Rows from block 2, named by matrix and row number. Rows with one number belong to one attention dimension. Each number is 128 + 24 x the weight over its row's rms, rounded and kept within 0 to 255. All counts start at 0. After the name is the row's rms in percent of the matrix's.
# v: attention query, key and value (stacked) (model.blocks.2.attn.qkv.weight, 1152x384, the v third), inputs 0-95
# proj: attention output (model.blocks.2.attn.proj.weight, 384x384, transposed), outputs 0-95
v.181 131 [137 112 134 144 143 106 120 154 129 138 164 130 107 156 129 161 134 103  91 124 130 123 134 163 155 216  95  95 179 119  94 141 122 124  88 150 136 175 117 168 121 139 121 128 163 111 120  82 118 141 182 123 145 173 118 154 124 116 107 127 124 144 134 115 158 131 147 168 158 159  95 120 109 127 130 120 112 130 149 139 145 102  52 106 134 147 107 146 126 143  83 136 116 151 104 181]
proj.181 155 [110 146 129 104 124 147 134 120  98 130 124 115 143 103 119 143 107 147 158 120 111 154 127  87 104  73 145 151 126 148 109 110 155 134 148 150 172 114 128  73 132  80 106 129 111 133 154 117 134 122 101 134  83  99 133 143 130 134 158 138 132  98 133 149 114 102 111 121 126 110 161 117 124 138  72 155 194 102 117 124 133 160 140 153 109 136 133  86  93 117 168 123 179 124 127 103]
v.182 104 [132 146 155 140 133 145 156 117 120  97  93 185 139 126 113 101 142 158 112 140 145 133 165 119 139  96 170 155  71  83 191 112 146 133 154  92 171 131 150 111 140 132 180 126 104 132 151 109 120 131 116 149 181  85 145 119 143 148 129 127 165 124 112 142 134 122 138 145 105  97 150 126 128 149 113 135 115 139 138 135 151 165 115 149 139 107  92 142 126 160 103 151 140  97  82 108]
proj.182 114 [108 122  98 144 100 123 100 163 128  92 135 129  99  94 163 153 155 131 117 113  83  94 117 148 109 204 118 110 149 150 105 130  99 147 105 122  98 124 144 119 136 142 136 120 124 122  67 153 165 107 173  99  88 184 175 109 147 114 130 128 115 108 128 140 138 133 129 124 129 136 114 122 121 110 129 126 108 145 134 134  88 119 134  98 140 140 112 120 119 122 161 120  85 152 178 122]
v.183 078 [137 118 122 125 128 100 129 149 115 125 170 112 119  99 131 114 143  71 114 123 167 136 139 123 160 168  78 155 121 113 109 145 119 126 144 154 123 144 124 131 112 106  99 130 172 105 136 118 137 117  99 117  63 115 111 128  90  73 111 129 147 172 113 110 172 137 130 124  92 181 185 134  97 118 141 100 137 137 155 135 131 124  96 125 111 149 133 113 115 109 109 117 126 196 156 138]
proj.183 072 [ 94 121 146 145 139 147 151 140 136 143 101 136 143 155 140 107 109 189 135 118 124 150 144 122 104 128 176 127 115 135 166 115 173 145  83 122 134 148 136 169 136 161 133 132 122 135 116 119 119 139 163 129 157 132 137 141 168 167 120  87 132 108 149 158 119 138 146 150 158  63  77 128 158 120 131 151  89 130 123 117 159 133 135  98 130  98 131 128 115 159 144 129 132  68 109 109]
v.184 060 [126 126 120 144 119 129 136  81 158 131 176 152 111 151 128 132 116 118  96 135 139 156 142 126  68 131 126 147  91 116 143 167 118 131 157 101 134 106 119  99 129 155 118 129 152 162 142 116 119 144  91 164 133 105 150 113  97 150 109 129 127  94 117 128 133 141 147 115 120 101 154 120 185 142 128  82 116  95 140 187 126 136 156 174 118  81 126 103 101 113 133 110 141 194 111  96]
proj.184 051 [119 123 134 146 116 130 130 151 134 125  99 120 126  98 153 136 167 158 162 151 140 109 146 125 191 120 164 142 146 115 116  95 106 120 124 135 119 184 114 113 175 132 121 119 111 110 107 133 157 114 180  69 150 165 117 150 156 121 164 117  98 166 146 122 124 113 147 149 135 134 137 122 131 103 180 113 142 112 116  83 145  91 133  53 135 149 119 109 130 131 107 140  98 120 123 128]
v.185 144 [130 143 102  82 131 131 129 140 120 124 121 159 111 105 116 139 116 117 131 129 143  98 127 124 152  76 118 135 139 120 125 116 151 143  91 129  79 122 146  79 150 111 152 127 174 113 143 160 102 114 118  37 123 197 125 110 121  84 117 129 168 132 123 164 135 151 119  64 138 129 126 112 171 160 158 141 141 121 146 102  99 150 119 138 160 122 145 105 141  74 159 107 101 141 181  96]
proj.185 120 [145 122 117 165 136 129 126 114 122 144 145 188 149 135  88  97 102 122 141  63 121 152 139 158 133 120 121 132 123 153 205 142 135 138 195 173 128 142 146 200 145 145 131 129 116 100 107  94 149 124 151 193 130  98 147 158 145 128 137 155 146 107 128 154 130 151 132 219 135 101 134 159 108 146 101 124 149 145 209 138 107  97  60 140 130 171 141 137 135 145 138 159 154 127 111 126]
v.186 060 [134 121 141 148 116 161 116 136 125 142 111 133 134 130 136 111 188 161 136 146 117 100 189 135  97 124 131 110 108  89 131 150 121 126 150 101 183 115 141 129 121 109 127 127  63 127 116 104 133 133 130 111 177 105 122 114 165 143 133 124  56 132 145 156 144 101 103 100 119 120 117 162 166  72 144 161 171 132 107 159 143 104 134  91 145 105 135 120 128 131 129 131 169 121 138 136]
proj.186 052 [130  99  99 105 132 125 124 105 163 111 122 125  75 157 146 119 111 106 109 115 154 128  77 126 145 125 110 151 100 143 110 107  95 135 124 120  77 145 127  97 136 146 123 126 185 126 124 110 152 124 131 169  88  98 107 118 118  95 114 173 170 128  98 109 111 139 142 114 147 147 137  92 103 165 131  86 116  84 110 137 132 123 137 185 112 133 124 135 158 117 115  98  97 136 131 155]
v.187 122 [124 145 121 133 134 136 126 191  73 122 117 109 135 111 116 109 111 118 134 130 100 135 123 132 119  93 152 128 131 152 145 170 122 131 147  82 138 139 128 134 125 148 154 131 134 154 137 113 123 115 134 104 128  92 137 108  71 169 115 130  82 138 136 140 112 150 149 124 182 106 117 124 164 137 137  76 141 103  91 100 127 130 185  88 131 144 130 145 169 113 137 151 120 131  98 120]
proj.187 141 [126 115 160  83 120 126 110  75 146 133 139 126 136 153 122 142 153 158  98 142 164  99 108 131 118 177  84 139  89 100 127 109  89 115 110 127 124 124 149  86 120 121 118 127 132 119 109 132  97 116 136 161 129 121  84 100 143  81 120 118 149 127 126 128 115 120 113 110 120 120 130 105  95 117 178 137 106  96 131 147 104 144 121 114 137 125 132 189 129 123 131 129 136 119 136 144]
v.188 065 [127 118 126 136 121 142 129 187 138 152 161 113 113 105 140 139 135 132 140 129 148 144 130 135 165 134 103  84 162 131 101 130 125 124  74  84 116 158 131 137 121  80 143 127 173 211 135 120 146 131 151 134 130 121 124 121 129 153 157 129 126  70 138 135 123 133 175 131 166 165 147 135 120 132 142 129 150 126 110 138  99 137 152 124 129 185 136 123 156 118 124 151 156 143 145 113]
proj.188 059 [147 134 166 179 112 136 150  83 119  93 134 144 162 170 101 111  96 122 130 139 132 123 120 105 118 115 120 154 120 153 163 103 135 119 190 182 119  99 120 147 117 156  75 140 133  72 137  98 142 110 110 135 125 120  81 132 120 100 102 157  83 162 104 144 133 131 125  67 106 112 115 124 146 120 124 129 115 128 119 107 196 164 125 137 123  83 133 136 132 121 101 100 117 104 129 163]
v.189 067 [134 113 112 131 123 204 125 133 156 148 140 139 139 150 120 168 112 118  62 134 145 133 140 143  91 120 123 119 116 153 164 133 132 128 121 112  94 131  93 147 114 112 100 130  85 162 144 116 133 122 129 138  93 128 166 116 135 122 141 132 160 108 132  88 119 142 138 126 146 153 115 114 119 149  99  94 156 110 107 109 142 120 110 148 116 146 126  89 155 114 159 131 156 166 159 111]
proj.189 062 [150 128 170 135 112  79 126 101 119  96 122 137 135 114 131 114 124 145 177 137 111 117 126 111 136 125 130 147 147 101 119 103 126 118 136 124 146 115 114 134 123 121 117 135 139 115 107 130 128 144 129 120 129 120  81 125  95 122  92 127  88 130 125 174 163 120  93 113 137 119 107 129 121 103 149 140 135 151 137 160 109 114 147  78 156 114 129 155 103 152 108 117 121 138  95 127]
v.190 062 [133 118 115 164 141 117 129 170 129 147 117 177 100 108  87 161 114 126 118 111 131 128  91 155 106 122 152  88 121 114 137  60 148 117 133 106 152 168 143 159 124 127 116 131 143 130 138 136 154 118 101 104 159 136 140 131  97 120 126 127 153  66 122 164 125 126 137 151 167 100  96 124 121 150 174 121 109 136 131 171 114 162  94 167 151 107 116 128  89 156 149 133 156 166  95 147]
proj.190 055 [110 130 109 100 114 134 121 118 111  79 120 125 161 120 136  89 164  90 159 137 125  95 103 122  98 141 137 152 126 147 122 133  90 127 104 117 125 109  86  91 131 133 123 119 120 140 122 114 111 147 158 118 106 132 145 100 139 131 138 117  91 162  91 100 111 117 104 123 102 152 134 121 136  92  83 115 114 132 139 125 146 105 145  92 126 106 128 105 127  90 119 130 126 115 145  75]
v.191 067 [137 123 135 148 126 163 149 108 142 136  89 153 123 182  88 144 102 162 109 149 124 158 142 128  73 123 132 122 175 104 141 117 135 134 133 118 137 156 109 133  85 113 106 126 140 122 143 114  97 151 131 135 204 132 118 128 128 115 142 130 174 149 104 124 159 119  97 127 108  99 119 117 131 132 106  91 125 133 142 165 157 121 107 177 144  74 116 113 110 149 108 171 129  96 139 135]
proj.191 058 [102 144 122 123 147 112 125 137 134 134 124 108 124  55 141 131 164 105 144  95 135 123 147 143 144 157 107 107  63 143 121 148 105 151 146 139 166  89 163 138 154 149 173 124 125 136 150 178 162 109 125  80 107 109 153 135 134 173 129  83 140 108 152 164 113 126 132 164 103 132 145 145 119 107 139 176 135 145 135  92 118  99 122 101 141 125 127 113 104 109 187 109 115 166 110 111]
v.192 054 [140 146 115 124 169 100 119 108  87  67 146 138 101  92 142  87 157 120 101 106  90 136  97 112 133 141 147 129 128  97 107 123 141 104 175 115 127 129 154  79 151  93 147 122 143 120 100 121 158 134 129 124  99 115 173 144 140 142 113 127 154 102 130 139 107 146 121  94 128 136 150 100 104 118 131 172 133 121 134 112 120 156 114 102 133 197 118 153 138 131  72 145  80  78 151  92]
proj.192 050 [ 90 116 123 148  60 154 118 117 117 145 124 117 142 170 123 129  85 130 141 151 156  97 134 129 111 120 110 126 109 164 129 145  79 147  93 138 132 105 121 161 126 155 145 135 116 128 166 168  67 152 105 123  98 178 112 123 111 119 141 118 101 135 125 108 139  97 129 171  87 135 120 123 133 114 134 101 117 117 124 137 118 124 109 113 132  91 138  93  81 153 141 126 128 142 120 128]
v.193 047 [135 120 110 130 106 131 128 151 118 166 130 133 129  98 107 123  97 123 118 114 108  89 126 113 139 142  99 136 127 144 104 156 127 120 112 133 166  89 149 126 151 111 122 130  96 153 141 125 104 134 147 158 162 101 147 135 160 141 146 132 135 132 131 123 120 126 133 154 149 152  90 157 167 146 126 154 131 126 119  87 106 145 173 125 159 178 142 120 153 118 161 168 168 147 104 127]
proj.193 043 [114 123 156 121 121 130 179 126 121  85 123 108 129 147 177 155 156 126 123 135 131 115 105 120 127 138 142 114 116 117 136 103 125 143 133 122 114 141 138 137 109 139 149 118 130 140 101 123 137 130  98  68 117 148  97 135  96 105 145 111  85 124  99 115 153 142 153  99  95 109 190 125 122 121 141  68 107 143 134 137 124 147 102 117 110  93 125 133 112 130 133  91 104 114 119 110]
v.194 055 [142 153 142  92 104  76 107 132  80 137 144  85 101 121 123 126 126 138 176 144 108 126 166 125 106 128  95 153 149 109 106 120 138 134 121  91 192 172 143 149 165 151 131 125 145 124 124 167 160 136 126  46 112 100 104 140 145 136 101 125 153 126 122 149 133 117  95 129  78 114 178 141 127 145 184 146 137 141 110  95 118 149 156 116  53  98 136 137 156 169 123 108  60 123 118 144]
proj.194 047 [110  79 122 177 127 164 173 155 142 113 112 143 119 125 150 104 139 143  95  99 133  97 102 149 144 124 175 133 119 152 141 147 122 137 138 176  89 107 120 105 111 111 136 113 108 156 119  90  99 174 117 160 133 140 158 145 126 150 191 149 138 126 147 105 135 136 169 141 171 105  87 122 132 161  81 120 123 136 131 187 123 125 118 138 148 184 129 113 137  82 113 157 176 102 131 132]
v.195 061 [ 96  83  56 113  94 149 112 132  91 137 130 137 141  87  94 148 130 139 140 123 123 114 122 113 117 122 135 126 115 129 137 120 122 129 159 166 128  65 146 123 150 127 126 122 126 121 122 122 139 125 108 103 123 117 109 124 125 107 160 127 162 148 118  75 157 150 112 106 143 130 107 139 109 131 141 194 108 156 108 114 107 141 169 142 102 142 172 106 136 128 132 120 157  85 103 134]
proj.195 058 [155 192 233 154 148 119 180 115 181 115 144 123 127 171 160 135 107 159 145 124 128 146 127 154 151 142 122 139 113 129 134  89 160 122  83 119 137 175 123 138 117 145 152 129 117 120 159 175 103 153 115 147 127 113 160 156 106 101  84 122 109 109 135 176  92 142 150 164 119 109 163 142 142 107 150 106 185 108 130 148 129 137 133 139 152 121 139 113 131 154 153 117 110 183 175  83]
v.196 059 [154 149 177 121 193 120 166 193 144 142 197  89 147 149 139 135 163 144  91 127 177 109 113 130 140 150 136  92 118 154 127 190 125 128 135 131 136 187  91  98 120 101  75 133 108 137 130 135 114 137 123 123 131  78 139 137  98 116  85 130 104 101 146 117 121 117 143 142 123 110 113 142 125 128 156  92 130 140 168 132 126 113 101 141  81 159 109 145 142 132 134 146 162 128 142 140]
proj.196 059 [ 70  96  32 142  49 140  69 117 130  86 109 175 113 138 145 142  96 113 132 110 100 124 149 102 103 115 115 163 152 108 113 119 127 130 130 124 130 109 129 124 136 114 143 126 134 117 139  95 155 115 147 161 116 172 109 106 142 142 136 118 164 132 118 149 124 128 129 113 136 175 141 107 160 122 110 119 105 109 104 143 131 180 131 120 185 120 138 133 125 129 126 102  91 117 122 117]
v.197 057 [117 130 134 134 114 151 130 145 116 164 123 127 173 131 144 129 145 136  83 148 143  98 144 129 113 137 119 162 168 134 149 187 129 129 131 125 129 102 102 117 165 121  87 123 109 101 123 130 104 142 120 129 148  97 196 138 129 133 107 132 153 120 115 127 133 131  90 162 127 123  95 146 161 175 127 153 145 174 148  84 161 138 110 142 108 135 120 155 131 120 145 158 164 110 150 135]
proj.197 052 [137 116 108 132 127 101 125 129 128 100 122 116 106 131 124 115 127 107 158 104 106 124  92 112 118 119 119 112 110 133  93  99 127 144 165 139 121 145 145 124  90 116 130 113 114 152 136 112 160 115 130 118 154 125  94 143 106 110 147 113 111 117 161 111 114 138 143  97 102 132 179 102 107 109 133  98 123  78  95 147 129 140 121 119 149 134 126 139 121 151 113 100 104 143 107 110]
v.198 078 [121 114 109 117 117 136 107  84 168 160 128 114 120 112 129  98 129  84  79 148 120  90 107 132  98 120 117 131 175 115 127 100 122 137  96  94 122 154 101 143  87 122 100 134 110 160 134 153 110 139 116 204 115  98 132 132 138 117 112 132 167 170 115  89  82 163 130 135 134 125 194 149 110 143  97 122 171 153 184 115 132 126 133 118  91 162 128 145 144  93 153 130 155 113 102 138]
proj.198 077 [129 155 140 149  94 129 140 163 105  88 141 128 150 145 143 152 116 158 167 120 157 159 147 125 133 128 141 131 100 127 110 132 138 138 130 151 128  92 156 105 176 120 134 133 149 129 121 102 138 122 148  71 142 162  99 128 129 145 137 100  96  83 167 130 152 121 119 102 121 119  89 123 117 129 148 141  90 120  82 145 151 162 111 146 140  72 130 117 118 139 110 104 120 145 160 108]
v.199 053 [135 160 157 115 105 117 118  84 141 137 120 142 129 186 163 163 164 118 123 135 119  98 150 138 135 156 119 137 132 167 123 146 125 131 100 101 104 153 105 149 141 122  89 130 105 170 155 134 117 130 148 153 140 133 174 136 115 103 133 128 161 133 135 165 126 142 155 171 128 114 177 142 144 174 138  78 143 167 161 121 106 151 117 123 135 112 115 146 148 132 141 147 129 150 144 119]
proj.199 050 [109 101 104 139  78 132 138 147 115 131 131 114 116  68  88 115 131 121 129 136 152 110 105  88  99  95 132 156 126 109 126 115 105 136 177 156 135 120 129 101 144 120 132 129 119  93 119 103 149 107 140  60 137 119 101 129 126 177 158 118  79 125 132 114 151 133 114  33 117 140 102 131 113 112 126 136  73  99 101 118 171 145 102 145 119 130 129 148  98 119 106 128 137 110  96 128]
v.200 050 [108 124  97 174 150  95 113 112 128 112 104 121 118 104 144 129 136  97  95 137  82 159 123  95 140 126 110 139 104 153 113 143 120 120 155 133 109  96 115 116 113 107 109 122 125 120 102 122 157 145 132 155  91 137 118 130  87 179 133 127 138  97 115 108  87 144 106 139 158 155 128 159  55 104  67 109 130 131 136 121 129 119 130  76 124 121 129  93 108 111 112 127 181 155 199 131]
proj.200 045 [151 157 179 128  90 143 170 122 119 135 129 111 112  99 123 143 124 147 152  97 166  83 122 145 151 126 164 106 123  86 108 122  91 141  85 136 103 146 150 151 133 122 170 132 128 137 134 158  84 127 116 100 138 127 105 140 177  62 157 131 102 142 106 133 139 113 155 122  95 118 132 102 155 170 114 116 118 136 136 127  92 143 135 143  94  97 140 126 141 133 116 147  92  96  86 129]
v.201 057 [125 141 156 144 105 134 131 188 103 154 148 132 119 140 135 157 108 116 161 128 154 143 127 139 126 191  96 145  89 125 138 162 126 125 141 174 142 107 126 147 141 135 106 136 102  82 119 107 151 129 114 123 137 144 106 116 137 146 112 131 110  89  91 162 115 135 102 162 141 143 130 144 105  83  89 125 127 132 114 127 125 102 134 109 104  82 125  96  77  94 142 110 126 125 180 155]
proj.201 054 [102 124 119 154 181 152 119 104 130 127 119 140 110 105 124 120 136 132 103 121 117 158 117 128 143 111 181 102 135 118 145 126 126 124  97 111  95 136 144 133 110  87 112 115 164 122 133 129 131 119 142 196  86 116 111 137 118  70 137 120 146 136 128 105 132 125 192 109  93 148 106 107 104 152 127 120 110 129 150 156 110 131 128 115 109 135 128 153 182 143 106 145 112 124 100  93]
v.202 067 [101 110 101 158 131  98 135 126 161 132 112 127 142 145 129 136  88 123 118  81 113  95 100 114  96 140  98  81  89  85  92 136 137 126 125  99  90  96 133 155  75  68 172 130 113 135 126 153 110 138 148 124 152  96  95 116 164 152 120 130 130 162 120  93 123 121 142 158 117 172 173 146 123 157 140 157 152 154 134 133 156  92 113  98 117  78 108  76 106 113 112 157 145  93 120 115]
proj.202 059 [197 144 137 118 130 111 127 118  90 114 134 115 135  98 108  98 160 129 131 166 123 133 149 161 132  79 151 139 175 147 117 132  84 104 127 174 163  93 144  84 165 149 100 127 137 128 116 128  99 109 140 136  86 136 145 145 107 102 137 136 110 119 133 145 105 139 109 113 141  73  93 108 152  95  98 106 125 103 120 113 110 165 117 127 112 142 125 174 144 139  98 123 111 118 124 118]
v.203 052 [119 119 108 136 103 143 147 161 131  97 129 129 123 148 140 150  84 104 142 112 112 110 105 128 147 132 115 152 138 147 150 148 128 119 146 141 117  76 124 184 134 105  98 127 102 164 119 103 120 116 136 142  77 146 135 124 154 118 119 125 122 170 112 103 134 158  98 156 181 157 162 114 161 120  89  98 129 140 147 107 173 117 117 151 144 152 122 108 164  89 142 134 164 144 148 144]
proj.203 050 [136 122 138 128 140 107 118 110 113 120 110 120 126 102 155 119 148 138 114 172 133 119 115  71 133  93 128 106 108 104 117 108 136 147 104 126 139 167 126 103 124 124 130 132 157 112 127 155  97 140 119  80 168 107 126 119 118 133 155 129 109  98 150 153 150  93 136  87 103 112 127 145  98 138 148 155 121 115 144 133  96 146 127 120 123 111 117 145 131 189 131 156 118 109 120 146]
v.204 057 [132 126  95 109 125 186 119 105 118 140 122 151 158 103 159  84 138 116 129 148 123 121 140 113 173 139 137 111 157 114 133  76 120 127 147 109 111 103 112  77  93  86 159 133 113 113 137 120 141 136 112 203 124 141 201 124 117 102 138 130 145 150 119 156 102 151 116 141 116 121 135  97 175 140  98 161 166 179 139 113 127 165 134  97  81 181 122 153 101 137 126 135 150 130 166 124]
proj.204 051 [129 131 157 156 131  83 133 142 114 136 136 121 142 169  93 159 131 138 131 146 140 116 124 137  84 111 108 146  89 158 132 162 125 155 110 164 142 130 143 142 170 156 119 126 130 136 101 147 129 105 110  83 118 122  67 142 123 113 118 101 102  75 124  98 137 123 110  97 103 110 133 134  66 112 142 108  76  80 103 134 135 129 123 128 167  66 138 125 130 133 110 115  89 126 108  93]
v.205 063 [117 122 125 134 116  59 121 132 104 137 117 106  86 134 105 127  99 135 100 123 149 149 133 126 161 115  93 103 113 141 113 126 140 128 164 149 148 165 146 125 107 124 168 123 136 231 142 169 111 130  95 114 155 142  87 139 134 186 138 122 167  89 138 116 130  76 183 127 121 134 105 155 110 108 164 149 106 111 139 164 112 137 126 128 133  98 119 127 143 164 101 127  91 161  93 120]
proj.205 060 [183 152 131 119 144 179 112 115 145 109 156 135 139 111 154 154 133 111 143 130 109 120 147 143 107 153 160 141 154 133 112 120 104 104 122  96 126 106 105 124 154 130 108 118 104  64 104  86 153 142 142 150 141 129 147 109 135 135 124 122 103 183 124 112 129 132  95 143 138 123 156  83 214 160  96 113 139 177 150 100 167 134 132  96 124 150 122 116 159  87 146 118 170 107 141 185]
v.206 060 [121 103 120 165 162 170 123 122 198 168 164 162 154 151 149 156 126 153 169 136 132 151 137 131 159  82 144 145 153 125 155 157 129 133 158 115 100  94 128  79 130 134 142 129 150 121 143 159 154 113 136  99 165 200 125 112 132 128 146 125 152  85 138 150 170 126 158 125 109 125 105 117 158 117 158 161 120 101  87 163 132 123 140 122 144 149 132 120  90 126 101 122 146 140 155 111]
proj.206 052 [169 118 151  96 118  95 126 112  87 156 101 119 104 104 111 131 151 135 132 149 114 110 140 107 136 188 112 127 118 129 133  93 135 125  94 157 124 156 131 168 121 172 118 131 104 123 122  95 115 150 104 143 118  74 154 127 130 138 133 149  97 151 106 143 138 128 122 139 139 116 159  96 100 149 148  99 157 172 168  80 111  90 125 149 127 126 122 135 137 111 147 128 106 124 130 149]
v.207 072 [133 148 171 127 156 160 135  72 111 180 140 125 183 147 149 118 140 157 178 136 190 123 100 144  95 140 152 172 106 124 101 153 115 135  95 118 133 172 151  78 123 153 125 127 163  86 103 148 101 129  99 111 157 146 109 133 124  85  88 127 129 104 129 162 123 154 152 102 135 124 134 124 150 138 138 130 127  86 124 156  76 118 105 168 136  98 134 127 118  68 176 118 127  95  89 124]
proj.207 066 [112  84  63 124  90 116 100 185 190 106 133 153 109 153  83 127 147  91  83 100  83 128 170 114 147 113  94 120 172 139 164 121 150 126 171 123 127 119 108 151 149 103 126 132 121 147 177  91 173 142 144 194 102 123 141 126 120 167 155 153 138 144 143 113 139 141 106 147 136 154 101 161 114 108 140 132 155 123  91 109 176 128 159 114  98 126 130 158 139 159  85 110 124 161 146 126]
v.208 169 [125 133 126 144 133 133 137 122 148 105 145  98  95 133 139 114 103 176 117 109 131 170 103 119 181 121 179 178 127 120  57 104 115 131 117 153 112 122 133 144 133  93 120 122 116 134 105 104 149 139  78 153 162 130 128 134 129 158 132 124 163 135 129  93 112 133 163 144 110 124 132  97  92  75  82 143  96 143 119 141 165 138 117 145 118 106 138 122 116 137 115 125 102  89 132 164]
proj.208 169 [122 144  84 126 122 128 109 153 155 148 123 125 109 134 128  99 135 111 161 139 160 100 179 135 135 114  97 100 113 162 141 110 109 140 140 159 150 159 114 111 103 159 107 120 113 142 139 165 142 125 168 150  81 108 113 143  77 163 143 122 161 109 136 153 127 110 143 124 103 125 135 145 146 111 143 130  94 159 123 155 101 129 128 132  96 112 128 140  81 125 131 159 136 110 184 127]
v.209 157 [129 122 114 145 129 129 159 114 167 126 156 134 134 135 115 118 126 158 135 117 111 141 123 122 142 107 157 147  50 105 138 155 146 133 177 141 120  37 163 152 138 166 166 124 104 104 119 180  98 114 118 140 133 122 136 122 194 143 131 133 126 125 127 166 119 166 108 100 121 140 140  93 145 166  94 160  94 117 118 138 124 132 130 163 184 125 132 108  96 106 121 107 144 120 101  92]
proj.209 160 [110 128  93 121 136  89 126 136 105 168 110 124 158 117 139 193 156  99 150 109  91  84 129 145  90 131 145 135 118  93 140 131 101 143 128 123 124 108 157 116 125 151 132 138 132 138 180 147 165 135 193 115 112 110 119 129 157 113 105 134  86 127  74  76 179 138 120 141 126  89  91 133 132 174 106  92 103 140 131 121 123 112 132  95  97 106 126  89 153 158 127 145 113  76  70 141]
v.210 162 [140 119 142 127 129 103 129 151 150 108 147  53 134 112 183 142 128 116 146 141  68 160 145 114 125 140 116 124 136 160 126  80 101 130 112 177 155 156 122 121 132 127 108 133 139 131 131 133 128 150 115 136 126 164 117 220 157 133 157 126 119 119 112 128 163 108 139 132 131 142 147 138 182 122 117 161 102 142 169 178 132 110  97 124 147 175 146 123 144 121  99  87 151 171 147 135]
proj.210 171 [149 150 110  89 144 117 156 101 127 140 148 158 116 134 121 113 157 148 108 109 176  96  96 119 120 108 115 102 150  91 152 183 142 112 134 153 119 145 116 139 101 161 139 128 112 121 119 159 113 127 148 108 116 124 140 177 104 107 112 132 133 105 127 126 108 157 112 137  98 145  63 138 125 113 100 124 142 109 120 115 135 135 129 132 118  85 135 170 102 121 166 139 144 112 115 115]
v.211 165 [116 123 135 111 135 128 104 159 174 148 140  27 142 101 168 147  91 123 124 139 120 140 147  82 146 170 121 119 115 113 106 113 124 130 150 122 139 129 121  79 127 157 113 123 151 153 100 175 134 148  73 112 136 157  69 126 125 159 117 133 117 179 131 157 141 108 178  91 127 101 128 116 137 143 133 146 137  67  50  99 145 102 188 114 139 120 105 146 136 114 113  92 140 136 136 141]
proj.211 158 [127 125 122  75 124 143 154  68  58 109 103 115 146 156 153 101 191 164 119 113 164 139 150 111 115  95 144 118 155 130 103  94 109 138 118 121 137  99 108 147  79 112 166 122 123 115 147 139  97 104 119  89 130  85 134 133 108 102 119 142 141 101 144 147 102 102 136 109 118 190  90 110 135 120 146 116 143 160 124 132  95 143 158 166  91 105 128 148 124 102 123 150 125 130  79 100]
v.212 159 [129 128 128  90 129 140 134 122 122 137  74 156  91 112 105  87 155 127 123 117 140  92 160 131 155  59 151 103 124  87 170 112 167 129 138 127  85 107 139 122 113 156 134 127 131 108 120 166 110  65 131 112  87 139 154 117 126 137 146 129 133 119 126 144 162 148 149 107 170 114 146 147 182 137 128 136 145 137 158 179 108 159 146 109 188 111 143 117 120 105 158 148 122 118 136 131]
proj.212 158 [123 113 134 146 119 133 143 118 139 102 131 117 168 163 123 148 169 142 150 110  89 144 121 140  81 131 158 162  76 117 121 154 140 111  65 165 178 118 105 154 154 104  87 139 163 162 140 116 104 100 153 189 107 175 159 112 137  91 130 112 115 121 139 141 161 118 119 120 141 132 116 132 116  96 116 128 128 103 122 121 181 124 127 153  78 165 139 111 150 101 116  73 161 108 135 128]
v.213 164 [130 133 128 155 119 124 121  95 114 126 140 172 100 140 132 166 148 110 152 112 160 142 106 133 113 118  96  84 108 148  98 159 127 120 149 107 188  70 129 137 122 123 109 143 150 158 129 161 141 126 157 113  55 108 142 119 145 122 165 125  84  70 152 135 140 129 134 129  88 115 101 119 178 166 116 150 114 130 134 149 123 135  98 106 130 142 116 136 135 153 119 126 142 158 106 136]
proj.213 163 [159 116  95 108 140  96 104 136 204 148 153 146 121  83 127 114 156 113 113 118 125  96 115 141 136 130 139 172 148 117 123  90 142 116 109 119  63 119  94  92 125 134 176 122 120 158 128 120 150 120 109 120 138 109 172 122 147 122 153 130 148 133 120 155 138 121 126 117 122  77  99 114 112 149 127 115 116 148 133 125 119 105 103 132  85 148 117 125  92 108 122 142 179 114 139 128]
v.214 176 [134 136 125 119 137 106 120 112 134 127 112 169 112  91 114 142 106  97 163 127 140 114 136 153 159 125 125 147 158 140 100 132 192 115 120 120  97 171 154  84  97 131 102 120 156  96 108 133 135 145 175 144 135 147 177 118 175  93 125 125 170 141 143 113 161 166 115 120 141 100 137  54 138 126 116 163 147 115 105 139 118 156 112 136 145 150  79 145 161 123 142  91 131 121 150 167]
proj.214 165 [138  64 122 130 150 167 163 139 100 146 146 119 126 155 110 119 120 151 102 147 133 115 112 150  95  76 105 110  95  81  94  79  73 131 133 152 168 131 113 126 145 112 119 115 146 164 147 116  91 117  96 111 132 171  87 117  85 116 132 125 125  99 112 179 138 102 114 156 123 166 101 128 142 120 155 106 124 113 113 158 125 133 139 126  92 126 131 108  89 119 111 145 136 117 109 130]
v.215 151 [130 138 130 114 120 115 118 114 105 139 100  97 119 137 144  96 140 150 146 196 141 165  79 115  99  63 168 172 146 145 153  80 108 123 148 144 148 143 125 139 153 168 146 133 127 146 114 184 154 129 109 148 118  99 110 117  92 181 106 125 114 126  99  75 110  78  74 125 106 125 124 136 104  74 104 156 124 131 125 148 129 133 152 102  85 142 107 136 154 139 154 136 113 126 165 116]
proj.215 147 [148 153 129 119  90 123 110 125 182 128 168 123 100 110 180 132  95 122 130  64 129 108  98 107 162 137 155 133 116 138 128 111 156 105 108  95 127 113 122 103 148 122  99 124 131 102  96 125 168 124 120 172 107 124 160 108 136 132 165 148 114 107 150  92 129 119 122  91 151 116 125 159 176 128 128 116 108  67 134 116 150 126 126 104 146 106 101 110 104 129 134 126 122 161 123 151]
v.216 184 [125 116 125 125 140 155  81  96 140 126 130 104  97 163 162 171 170 104 167 113 113  81 129  81 104  81  65 132 131  90 164 117 127 128 144  84 121 172 136 117 122  95 109 132  97 152 107  71 145 204 146 127 101 124 110 135 149 140 125 126 113 135 138 113 126 129 131 146 111 140 135 163  99 143 148 113 149 162  89 107 128 112 186 144 138 109 125 119 128  90 133 146 118  85 113 124]
proj.216 184 [126 128 128 118 114 139 125 107 125 116 117 140 140 147 169 163 147 138 140 129 135 160 155 118 126 116 121 157 105 177 116 114 128 122 161 162 170 114 108 133  93  77 142 137 164 124 128 149 138 159  76  91  81 135 120 131 145 116 125 118 161  87  88 143  99 148 163 107 165 164 142  95  87 129 101  99 116  95 139 174 120 134 146  98 108 159 117 104 120 116 145 130 156 158 118 106]